Rows from block 4 of the encoder of a small image FSQ autoencoder, named by matrix and row number. Rows with one number belong to one neuron. Each number is 200 + 30 x the weight over its row's rms, rounded and kept within 0 to 999. All counts start at 0. After the name is the row's rms in percent of the matrix's.
After each neuron's rows are labels from the 100 images, of 14976, where the neuron reaches its highest value: "colour at peak" is the nearest of a few named colours to the mean colour under the peak. Only what is clearly more common there than usual is listed. The data: capsule endoscopy frames (Kvasir-Capsule). In brackets: how many of the 100, against the usual share in percent.
# fc1: MLP up (encoder.blocks.4.mlp.fc1.weight, 768x128), inputs 0-127
# fc2: MLP down (encoder.blocks.4.mlp.fc2.weight, 128x768, transposed), outputs 0-127

fc1.189,092,180,197,189,223,186,230,210,222,185,207,213,144,178,202,216,190,191,216,241,213,235,183,181,191,176,163,179,152,217,238,164,168,162,195,189,174,191,199,218,179,206,209,265,173,224,209,193,244,223,226,276,227,177,249,229,246,196,177,201,154,165,172,162,208,212,241,177,167,211,229,271,201,204,138,148,229,226,210,176,214,266,214,194,186,197,218,222,158,227,236,178,229,227,171,165,217,176,265,209,208,216,195,146,176,237,198,209,233,177,188,219,246,203,232,174,156,216,186,190,234,221,194,205,236,168,294,180,215
fc2.189,094,236,193,258,240,206,197,200,185,193,172,206,236,164,176,209,215,262,232,194,194,171,146,220,171,199,154,183,232,196,227,185,165,261,200,191,210,163,201,148,245,202,185,158,203,225,216,206,239,173,191,195,221,237,150,180,221,230,261,196,177,253,227,260,189,205,228,208,192,219,171,223,183,269,247,199,173,173,202,181,169,203,150,218,157,188,196,150,159,178,184,204,174,191,217,205,200,178,200,216,170,209,210,188,227,251,215,175,200,197,178,164,218,174,157,146,250,186,204,218,217,248,204,212,236,209,164,262,281
colour at peak: orange (38 vs 12.6)

fc1.180,096,167,216,203,237,170,177,214,244,183,222,205,207,205,192,198,260,184,155,179,178,231,225,199,210,174,229,181,225,170,163,227,201,225,206,258,224,184,207,186,228,253,198,158,196,200,193,213,212,224,164,137,157,223,230,179,238,169,230,235,208,199,92,230,195,212,240,203,240,214,214,181,193,218,171,206,215,141,201,188,245,174,179,147,216,163,186,171,237,253,248,220,180,256,184,214,173,235,209,185,192,167,189,216,159,222,157,231,189,167,216,219,192,181,192,240,205,157,200,178,181,198,142,243,184,223,168,172,133
fc2.180,087,214,212,252,212,194,218,151,164,221,246,210,269,206,201,195,221,236,180,154,192,208,216,227,196,212,231,218,196,224,223,168,176,178,164,185,210,191,236,219,149,218,219,179,177,226,206,160,245,165,202,269,195,218,214,203,200,219,188,229,259,217,244,214,192,178,177,258,262,130,231,259,225,151,198,163,208,207,219,182,186,162,214,159,220,204,225,148,204,213,173,182,202,193,267,229,238,176,230,196,232,182,221,188,188,165,159,181,214,201,280,230,219,232,170,231,200,198,209,223,133,178,199,208,158,209,192,234,184
colour at peak: grey (33 vs 8.5)

fc1.35,098,195,189,198,178,211,163,216,188,216,211,230,188,142,222,175,224,231,202,187,201,210,212,129,125,215,182,147,210,250,205,172,227,177,219,186,134,169,187,187,200,224,189,187,281,224,189,202,180,235,231,226,181,196,220,210,250,195,203,189,189,217,178,224,229,159,174,169,190,203,214,213,227,189,212,170,188,201,171,236,227,200,220,266,238,217,204,252,222,167,200,172,204,197,219,165,113,206,204,176,198,234,202,212,248,169,191,208,236,164,148,223,184,244,233,201,181,215,155,160,229,250,274,195,205,233,243,149,208
fc2.35,107,141,139,211,209,187,178,182,233,183,210,201,196,174,217,193,217,236,148,195,155,212,177,185,165,180,169,142,151,222,175,209,179,213,190,205,175,185,231,231,221,187,188,187,174,198,153,189,226,212,267,216,208,205,185,207,244,174,184,238,192,252,251,218,238,210,232,177,212,162,179,168,227,182,199,246,163,272,264,193,144,151,148,185,176,291,170,167,231,227,196,195,204,225,175,198,198,252,195,186,203,190,162,199,245,191,155,196,203,219,172,192,185,173,229,217,179,201,184,201,226,223,235,173,213,153,183,257,204
colour at peak: black (74 vs 6.6)

fc1.470,100,216,189,149,195,193,195,156,238,200,240,190,157,166,211,188,227,163,232,198,195,208,169,143,197,192,209,217,183,214,207,214,214,197,181,240,209,215,227,171,122,135,224,171,239,224,176,193,246,237,236,186,197,253,232,158,210,224,241,199,162,194,200,242,179,216,236,260,222,165,199,207,205,162,238,201,170,215,223,261,161,222,189,227,182,186,164,153,222,212,229,145,257,160,206,181,236,177,217,209,204,141,222,220,230,207,223,123,215,240,225,194,239,176,221,214,150,220,187,202,211,217,223,243,203,220,169,161,177
fc2.470,106,221,208,126,223,246,198,243,243,208,211,209,222,187,154,194,183,121,184,193,196,217,153,162,169,170,217,221,245,141,225,202,178,197,190,268,194,178,159,142,259,265,191,211,244,193,212,232,189,179,159,190,237,217,174,203,172,197,182,205,154,151,190,151,179,213,192,182,169,170,212,197,171,233,147,200,232,160,194,213,151,182,194,173,211,195,173,235,219,220,183,193,226,174,178,231,175,210,228,212,215,164,168,189,252,220,213,210,184,172,198,211,194,194,212,182,187,262,181,270,192,170,203,224,167,246,226,235,205
colour at peak: grey (26 vs 8.5)

fc1.125,097,199,210,187,196,191,200,203,206,217,208,224,175,164,200,208,208,231,157,151,236,241,238,173,234,222,195,220,205,201,196,124,151,123,152,182,198,195,203,199,187,180,213,188,187,195,175,195,187,221,223,192,225,215,255,221,198,224,215,168,241,196,197,187,229,249,239,219,210,162,214,279,187,206,192,191,178,159,205,168,205,192,208,255,204,231,169,235,195,220,214,215,202,257,220,197,234,135,154,224,206,196,190,206,176,232,193,164,188,225,142,222,195,243,238,209,186,228,173,219,224,155,227,227,76,206,235,232,233
fc2.125,096,173,197,198,249,198,207,236,184,223,200,193,213,193,198,192,193,228,173,168,199,192,229,217,197,203,184,250,234,236,243,220,160,239,142,203,185,183,211,212,238,224,200,205,228,248,221,190,235,238,202,208,223,176,190,161,225,181,208,256,206,235,156,181,160,187,179,233,149,228,215,249,163,192,267,227,181,172,231,199,236,229,205,210,251,158,196,159,202,118,192,206,233,171,221,206,213,193,205,198,253,148,212,182,152,199,206,222,172,191,274,140,241,242,213,223,205,230,216,249,160,156,213,186,258,244,193,173,200
colour at peak: orange (54 vs 12.6)

fc1.201,096,249,164,209,213,169,166,197,201,199,245,207,199,166,180,190,191,225,176,212,236,233,192,138,192,174,213,207,192,218,266,230,183,224,215,172,198,249,178,232,209,204,192,202,270,227,227,169,231,223,310,208,205,199,198,223,184,223,176,177,161,185,187,280,218,182,180,169,172,207,175,144,246,171,182,215,256,247,173,230,223,213,243,210,193,189,199,215,203,198,207,131,185,212,246,170,191,160,218,241,239,212,179,181,184,215,181,212,187,220,153,222,186,255,196,217,133,210,181,206,204,204,206,197,234,160,212,164,161
fc2.201,108,193,214,211,251,151,208,134,205,178,192,183,249,157,190,207,177,223,202,197,174,203,185,204,107,200,196,199,199,260,134,190,220,219,158,200,180,186,196,218,225,154,195,203,156,182,153,236,213,210,158,172,217,243,219,186,202,146,200,231,262,233,189,263,207,161,235,161,171,244,189,232,221,201,139,201,216,212,217,231,241,187,171,173,236,230,215,159,209,208,197,210,193,191,201,200,177,226,180,198,183,198,150,237,211,183,172,216,196,208,160,219,168,160,149,200,215,143,165,151,233,234,210,225,201,220,162,155,227
colour at peak: pink (48 vs 0.6)

fc1.674,102,206,183,205,181,141,262,161,207,187,211,206,176,188,165,162,186,249,201,249,189,161,167,135,205,203,224,179,140,231,237,190,191,240,216,216,144,215,206,179,175,215,180,185,182,226,266,191,257,248,213,217,207,250,215,224,212,196,198,207,156,215,206,216,194,193,206,208,184,143,148,216,215,228,211,182,214,208,221,194,285,238,230,240,156,216,171,213,185,215,227,179,195,186,213,152,164,160,233,181,194,227,214,199,241,191,235,227,207,229,184,208,178,232,190,197,164,250,215,159,205,213,238,192,286,178,218,252,212
fc2.674,100,206,183,216,216,167,173,213,204,159,199,234,228,174,267,183,227,184,168,237,180,222,200,193,174,173,171,180,148,198,179,171,171,234,221,197,219,160,182,232,251,143,194,231,186,248,183,226,166,169,212,230,244,165,226,139,234,189,218,187,190,277,249,206,176,232,168,202,213,170,190,217,179,248,153,226,145,185,150,222,208,206,151,224,199,224,220,180,194,146,216,200,233,184,183,223,244,242,197,197,209,188,145,176,277,175,180,159,207,175,217,199,209,185,228,202,245,153,223,168,189,221,199,211,215,224,156,193,241
colour at peak: orange (57 vs 12.6)

fc1.757,090,183,157,196,255,213,203,161,169,191,207,202,206,209,175,204,172,151,196,214,165,235,174,176,194,156,131,232,169,190,171,224,228,233,185,196,241,259,202,242,226,249,181,256,208,269,200,182,186,203,191,235,165,170,183,249,201,208,217,198,197,183,218,212,166,237,227,211,213,174,214,178,221,192,241,203,208,183,227,213,224,219,228,172,132,192,118,215,155,140,243,202,200,206,219,167,205,192,241,187,164,226,192,160,251,175,247,198,213,216,188,200,194,214,241,214,219,228,118,162,216,238,191,192,210,223,235,199,147
fc2.757,091,248,227,215,185,193,204,182,179,182,209,212,147,248,189,187,182,254,166,203,186,146,206,162,151,218,176,174,187,236,256,212,226,211,209,198,186,230,223,223,231,228,219,156,172,171,184,186,193,194,227,225,222,214,216,201,246,170,170,206,193,185,169,273,208,198,219,205,252,208,193,208,288,244,131,265,165,188,190,222,207,178,192,219,176,231,183,175,189,197,230,209,188,189,221,229,189,264,166,206,207,163,158,212,209,194,211,219,212,216,118,203,186,173,232,235,191,181,244,238,251,188,210,195,249,158,159,240,168
colour at peak: pink (26 vs 0.6)

fc1.723,105,216,145,179,197,212,216,160,229,201,215,208,183,183,140,200,250,188,214,183,257,232,203,153,190,253,134,221,196,176,170,147,282,151,216,204,222,239,202,205,194,187,219,233,206,248,167,194,237,214,182,220,186,188,286,217,220,191,170,197,186,214,164,189,219,180,241,188,215,165,198,178,203,204,147,242,201,218,183,237,191,212,182,219,154,144,194,162,186,225,208,172,221,181,173,181,182,220,187,201,199,212,254,220,254,189,283,212,235,160,174,163,223,211,231,195,223,223,203,230,220,251,209,219,158,216,213,235,183
fc2.723,102,244,205,197,190,232,206,160,190,187,200,213,184,176,135,207,167,230,179,216,209,243,174,198,228,207,200,182,122,209,203,209,193,156,178,232,205,175,188,160,116,208,175,218,195,205,208,229,188,194,223,214,192,155,213,269,207,196,169,195,185,153,246,224,198,166,159,255,174,207,268,203,246,152,197,187,244,269,235,203,208,202,235,256,176,150,250,222,256,234,140,215,193,209,188,197,207,256,204,191,196,243,187,169,185,240,178,166,221,206,186,227,164,191,199,190,205,215,228,210,222,225,199,188,182,228,231,260,189
colour at peak: orange (37 vs 12.6)

fc1.486,094,196,219,189,187,187,158,211,209,165,206,237,176,163,233,170,172,173,194,229,167,155,168,122,157,182,212,201,194,203,207,231,217,236,227,190,200,218,184,202,241,172,151,187,279,216,253,154,248,229,273,192,154,225,163,205,229,230,168,223,168,206,233,252,231,235,198,204,186,197,210,196,177,267,183,191,222,231,207,188,199,245,247,182,196,240,222,170,188,185,229,141,221,169,211,200,194,180,184,217,207,220,204,200,200,163,185,229,178,213,159,297,202,223,202,269,157,207,225,164,217,199,204,190,217,187,204,199,174
fc2.486,095,198,208,180,169,212,126,156,201,165,160,236,155,188,209,248,177,190,180,192,213,212,247,188,201,231,222,188,216,217,197,172,233,206,231,190,183,157,185,200,217,207,209,200,150,184,187,258,202,199,265,242,221,172,242,186,215,158,223,250,255,235,193,165,206,213,202,195,212,195,184,206,244,143,134,205,242,141,131,167,247,181,179,226,276,228,214,267,214,213,186,191,189,182,191,231,161,218,192,134,188,183,212,246,212,198,196,230,162,159,187,190,158,210,161,221,212,157,200,202,213,208,230,209,179,202,220,207,205
colour at peak: pink (59 vs 0.6); grey (35 vs 8.5)

fc1.590,097,230,172,201,221,195,239,190,214,212,209,227,163,149,195,214,248,240,159,216,166,233,193,162,215,194,256,222,208,242,180,179,162,220,187,198,214,255,240,155,161,157,229,149,230,237,186,216,225,242,190,160,206,213,222,205,182,217,191,222,181,150,215,201,189,264,216,226,215,178,140,186,172,196,194,169,169,213,199,169,211,171,160,180,211,214,183,191,178,228,213,207,267,159,125,195,206,211,227,193,215,188,238,181,189,202,192,144,227,160,208,206,163,167,211,239,179,215,233,117,226,210,259,228,190,164,173,232,153
fc2.590,100,217,188,203,247,259,218,216,233,210,194,168,221,190,199,208,196,143,173,186,210,234,230,210,191,219,183,261,222,187,235,215,152,156,245,210,208,207,192,194,209,242,210,182,221,266,153,176,247,163,259,215,211,223,251,197,218,203,190,211,198,171,179,171,188,207,177,164,175,192,149,167,186,273,257,197,219,187,181,133,153,212,172,223,240,241,174,244,202,251,204,211,206,233,192,164,179,147,193,202,197,218,218,216,208,195,223,173,196,219,177,156,190,169,258,178,203,157,174,185,219,217,220,222,254,210,168,224,273
colour at peak: black (93 vs 6.6)

fc1.519,095,246,152,201,234,199,157,212,183,189,203,212,179,154,230,197,218,115,199,213,178,179,152,124,168,177,220,182,189,196,248,189,168,168,227,193,224,254,174,221,168,210,184,204,289,262,169,211,239,246,234,172,190,225,225,199,259,209,226,210,168,215,176,238,196,212,207,189,214,204,217,167,181,216,218,214,206,216,210,217,253,191,232,185,221,193,233,174,196,209,218,167,171,195,197,176,184,170,221,192,164,230,190,176,218,126,141,220,165,237,151,249,185,171,256,218,226,194,204,213,226,191,218,256,176,197,189,170,191
fc2.519,103,152,225,148,248,219,190,205,168,198,181,201,197,183,182,187,225,255,197,201,199,154,178,177,259,179,216,253,241,150,215,217,202,181,195,212,130,131,177,197,202,211,198,161,175,206,228,260,124,214,201,151,202,222,178,154,215,185,188,211,219,226,166,201,209,221,158,206,224,203,226,209,186,236,175,262,230,180,213,214,187,188,216,180,204,173,156,189,234,232,193,219,237,249,231,229,228,254,204,214,183,244,194,223,257,188,187,196,209,202,124,238,212,157,182,219,203,205,222,183,202,201,179,198,207,162,207,225,115
colour at peak: pink (81 vs 0.6)

fc1.743,100,174,219,219,175,184,192,221,193,177,221,253,211,95,238,183,204,206,221,240,166,189,195,127,163,223,206,181,216,246,242,189,173,175,229,190,160,182,169,224,194,199,215,214,192,198,227,218,226,246,277,227,209,176,188,227,262,203,174,233,192,142,262,215,245,145,199,213,199,204,183,214,178,228,203,190,198,281,204,198,228,217,168,196,238,196,235,218,172,190,213,142,208,165,213,190,214,180,189,227,220,234,203,169,256,220,177,183,191,197,171,229,161,208,197,199,179,159,176,134,228,202,174,195,191,164,244,208,175
fc2.743,108,236,162,224,196,231,179,212,185,170,153,236,210,183,200,242,214,186,227,174,234,195,163,206,209,182,197,159,202,165,198,189,203,178,217,200,221,172,224,172,206,260,198,221,203,179,200,236,206,169,211,182,210,202,234,124,185,252,216,246,167,216,258,128,224,153,193,198,165,191,156,203,209,148,200,221,202,172,204,132,184,184,183,190,204,222,207,194,218,204,159,209,176,138,189,190,158,122,231,172,175,183,214,260,223,217,244,285,179,203,242,133,248,201,189,187,220,202,213,197,205,220,248,166,196,185,175,232,202
colour at peak: grey (40 vs 8.5); pink (33 vs 0.6)

fc1.218,106,182,226,240,199,236,133,212,184,136,256,229,204,211,202,219,180,206,223,233,192,200,184,208,157,289,265,191,218,226,158,213,222,190,207,191,218,186,224,167,170,179,161,174,185,197,205,166,243,189,222,175,177,230,201,154,175,232,249,174,212,161,197,185,250,165,170,199,163,231,222,173,148,156,213,225,172,263,229,150,178,209,211,201,177,237,206,187,216,163,157,148,206,219,200,234,136,200,193,191,223,131,202,220,189,227,184,167,205,177,221,190,196,212,170,224,153,198,221,179,206,187,167,171,201,228,189,185,140
fc2.218,118,150,233,178,238,120,201,220,189,184,158,221,257,171,227,225,174,219,273,171,185,207,242,237,196,230,218,214,205,220,185,152,134,220,190,224,225,268,184,197,211,256,197,191,209,187,216,192,226,175,207,221,203,163,163,175,244,260,244,224,212,176,256,172,196,244,162,188,179,208,225,201,149,208,161,189,177,221,176,180,200,181,212,209,107,250,206,225,242,242,203,216,162,183,166,185,229,201,189,209,183,211,195,189,229,198,182,190,176,210,239,191,211,221,210,169,212,167,180,195,161,174,230,200,228,148,220,225,231
colour at peak: orange (52 vs 12.6); grey (38 vs 8.5)

fc1.604,097,178,180,186,202,168,153,182,216,159,259,206,224,167,179,185,184,174,183,233,190,190,204,154,199,172,193,268,217,259,204,270,191,261,162,224,216,268,225,168,235,219,135,202,216,236,252,123,248,190,241,182,192,215,185,157,181,219,189,202,179,195,206,204,208,203,181,197,197,219,188,215,215,245,140,191,200,261,228,179,228,223,192,200,215,171,227,182,169,215,209,132,206,184,177,222,200,202,225,233,233,245,207,214,196,185,199,254,205,215,196,226,222,220,165,248,162,205,201,240,206,185,183,148,208,165,218,219,143
fc2.604,098,213,175,184,196,143,135,185,203,234,197,192,212,194,212,231,199,191,201,204,195,271,225,189,250,160,200,191,179,242,221,155,218,224,195,180,220,198,201,142,194,172,197,204,207,207,175,205,218,223,189,190,249,200,223,238,219,165,196,245,161,189,252,119,264,225,188,223,182,187,190,215,214,168,190,185,212,174,181,185,207,231,204,170,306,175,220,245,216,173,240,175,183,203,165,253,247,132,222,156,199,208,203,220,165,176,199,212,176,150,234,244,194,187,175,224,163,193,208,234,179,138,200,209,190,206,241,215,164
colour at peak: pink (37 vs 0.6); yellow (33 vs 0.1)

fc1.104,098,179,174,173,179,173,213,159,263,166,242,213,187,199,182,215,187,191,198,233,232,205,228,173,213,202,237,244,253,244,172,226,247,211,132,205,177,234,175,171,169,184,156,171,209,236,225,227,241,195,182,119,219,210,223,193,190,249,179,221,138,195,195,242,182,192,218,216,237,221,188,214,157,154,189,223,213,232,198,177,239,220,196,198,122,177,240,190,179,230,197,158,183,141,204,188,241,205,202,164,265,227,225,174,159,216,192,194,237,242,199,218,157,214,167,228,184,234,222,208,193,212,166,191,240,164,202,238,206
fc2.104,099,217,127,146,229,154,173,184,226,223,190,176,233,198,206,216,169,249,200,216,201,219,166,200,249,96,240,166,209,170,214,218,202,233,219,219,232,205,161,130,200,214,174,210,155,216,210,214,211,224,224,189,221,165,223,243,195,188,195,238,200,198,292,179,264,192,196,231,241,185,133,154,195,217,210,189,212,199,180,217,174,208,174,177,243,198,224,179,166,194,201,198,197,187,165,215,216,145,211,189,189,235,161,201,152,180,217,221,233,193,190,162,224,159,220,217,238,191,200,212,188,172,163,196,243,192,162,239,231
colour at peak: orange (54 vs 12.6)

fc1.453,101,187,222,163,204,152,232,190,228,181,182,232,183,213,169,214,174,241,209,219,215,148,178,201,227,198,166,224,237,186,163,244,228,222,177,212,216,232,217,261,171,220,260,195,160,186,265,216,205,210,215,192,206,258,193,217,143,224,190,175,186,245,212,244,171,168,202,231,183,164,239,155,204,169,167,240,145,167,221,176,212,242,153,218,193,212,195,150,164,171,193,214,205,197,222,210,216,176,241,186,212,194,207,217,187,239,188,170,211,139,182,203,179,205,164,248,172,190,126,197,197,182,164,192,247,164,167,285,199
fc2.453,097,230,217,160,175,233,191,182,208,205,248,204,175,183,231,167,224,262,208,212,226,202,179,175,248,234,217,218,183,163,230,202,195,168,221,205,210,194,184,169,243,225,174,187,149,253,197,210,203,176,246,234,201,135,201,228,252,208,201,200,189,176,228,181,149,197,220,158,230,127,190,160,191,148,222,217,207,219,149,176,169,209,164,205,134,197,162,238,228,189,174,202,226,233,214,221,208,152,168,202,196,220,208,202,192,202,163,139,220,192,220,225,229,170,271,197,167,227,240,162,200,173,180,275,201,138,198,188,205
colour at peak: orange (52 vs 12.6)

fc1.305,098,152,214,121,209,188,211,173,195,239,219,232,191,205,195,164,146,194,228,215,244,209,175,171,181,218,211,228,179,245,252,176,215,179,207,181,159,177,219,212,185,231,157,199,192,191,233,206,194,250,167,247,179,136,209,198,186,241,185,169,181,196,220,251,179,210,171,217,184,183,233,205,200,226,146,187,185,183,274,184,277,183,194,236,191,203,168,164,177,244,220,211,221,246,192,189,221,155,166,237,205,234,211,228,196,194,215,211,173,165,214,226,202,202,189,234,197,256,163,233,297,161,217,198,182,179,220,229,244
fc2.305,093,232,249,230,241,190,205,237,257,212,201,197,204,234,180,185,201,217,167,169,191,162,247,196,188,126,179,229,200,215,221,236,173,207,145,176,219,246,200,208,230,165,210,209,226,224,216,200,256,225,157,198,180,172,166,181,130,224,229,208,158,211,221,149,199,143,191,210,191,191,197,193,198,267,215,178,188,195,208,214,188,180,191,138,227,174,133,188,189,156,264,176,169,189,174,216,195,242,216,192,256,175,199,205,207,194,188,248,209,184,255,209,186,229,163,236,243,254,229,207,167,242,203,199,244,230,169,179,179
colour at peak: grey (27 vs 8.5)

fc1.564,096,191,201,202,167,208,150,235,202,163,229,221,172,123,226,167,166,189,211,205,194,219,195,121,202,213,188,160,197,263,221,223,221,187,223,234,191,210,170,235,249,173,192,167,253,258,212,208,217,236,299,210,174,167,169,186,249,187,156,219,190,191,261,206,226,207,219,205,213,241,187,197,209,200,200,184,207,233,177,204,239,182,191,208,261,205,218,192,187,176,200,147,240,169,228,198,202,165,178,210,199,219,194,195,198,162,170,214,217,242,167,244,200,186,249,218,212,184,124,169,230,215,205,175,159,190,218,233,148
fc2.564,100,223,170,215,183,191,202,198,212,158,138,233,228,194,249,232,206,201,239,207,218,233,218,212,198,242,196,177,210,177,197,147,215,177,246,196,169,159,209,209,157,233,211,188,191,216,191,235,215,175,225,200,231,190,225,205,199,198,203,258,183,249,248,161,277,180,243,181,212,223,182,193,181,146,215,199,253,135,258,154,195,163,183,192,187,196,198,188,219,202,172,229,138,138,188,182,172,185,202,183,144,193,240,263,185,195,192,223,198,214,267,162,217,226,214,189,143,191,208,215,192,203,244,131,182,172,182,235,199
colour at peak: pink (55 vs 0.6); grey (33 vs 8.5)

fc1.556,092,254,158,207,206,186,164,221,216,177,209,224,156,154,195,238,238,181,210,212,184,156,185,127,193,202,220,210,221,168,278,256,203,212,149,199,219,244,194,208,172,254,171,213,281,228,209,184,213,190,276,194,174,201,238,209,207,183,212,196,176,209,204,245,230,221,162,198,192,244,226,184,206,228,212,234,134,227,154,225,195,167,200,208,216,172,160,199,199,193,174,147,204,158,217,218,223,171,273,201,208,183,174,201,173,198,167,211,168,209,197,225,245,193,234,222,184,174,169,219,212,197,196,243,184,192,181,183,124
fc2.556,096,211,180,205,193,176,188,225,213,178,165,204,218,199,181,225,198,175,242,185,163,188,217,219,236,221,168,220,266,165,180,161,243,192,167,212,164,167,211,153,257,227,205,216,192,145,229,215,173,185,176,167,208,247,196,171,145,173,178,245,251,235,191,177,268,182,255,224,140,221,231,159,190,214,238,190,228,161,234,184,210,161,197,200,235,202,139,152,178,161,176,202,211,173,224,220,163,228,219,194,174,182,221,215,219,181,163,165,191,186,222,234,202,221,146,204,199,200,212,210,141,154,209,142,176,241,236,239,215
colour at peak: pink (45 vs 0.6); grey (34 vs 8.5)

fc1.685,105,224,199,160,128,190,232,174,211,213,186,201,170,217,207,209,155,236,223,201,217,164,145,144,224,210,214,220,193,217,203,179,242,249,208,126,131,229,190,188,192,211,183,236,258,210,243,175,162,169,187,222,248,258,193,191,231,199,119,165,160,195,224,277,176,207,211,212,174,210,174,228,211,167,177,142,220,224,185,191,196,229,272,247,183,250,202,225,149,203,197,156,190,202,204,181,235,175,220,167,218,194,184,193,209,193,191,178,198,238,214,215,202,213,220,222,159,227,251,186,196,212,226,195,209,192,181,214,166
fc2.685,097,221,210,213,160,190,172,208,185,210,178,225,151,234,220,202,220,271,153,203,205,162,204,157,208,196,149,150,192,208,266,209,250,176,180,196,193,170,202,161,233,223,184,169,202,201,213,195,154,206,205,245,238,125,193,162,226,218,194,211,185,220,206,151,197,178,214,205,200,187,237,201,193,195,177,253,200,165,161,194,230,237,153,166,241,188,191,166,136,186,262,205,191,294,184,216,267,187,201,189,191,178,145,192,212,161,218,211,198,185,222,169,195,149,171,240,168,239,206,172,187,179,177,162,236,189,196,191,180
colour at peak: orange (35 vs 12.6)

fc1.87,101,160,217,186,170,207,191,206,202,176,244,247,191,130,285,197,258,236,165,201,219,200,220,126,132,242,227,279,193,193,242,193,170,192,200,169,182,210,171,205,290,236,224,196,197,176,215,178,200,229,217,167,236,201,220,196,182,222,182,196,179,192,162,176,202,178,237,218,164,233,207,207,168,202,230,192,179,241,216,165,236,191,245,169,214,196,244,213,225,172,178,167,234,168,163,205,205,185,216,193,234,253,222,220,200,155,195,200,238,146,174,218,164,216,182,216,176,209,188,235,178,217,215,181,210,225,228,193,249
fc2.87,094,113,145,252,165,199,186,221,207,206,229,200,229,207,171,219,232,186,256,184,212,195,229,205,175,166,175,161,160,262,188,227,204,230,179,189,216,200,220,177,238,206,173,197,206,191,163,212,169,171,217,189,185,170,203,186,213,152,174,212,164,168,212,186,210,153,182,229,180,169,171,152,233,179,209,196,187,203,177,204,162,185,170,184,248,246,205,170,181,157,192,190,165,176,210,242,206,157,222,175,219,229,231,245,219,238,247,248,169,175,298,208,172,229,226,172,253,184,234,280,190,201,216,210,185,174,185,212,187
colour at peak: grey (50 vs 8.5)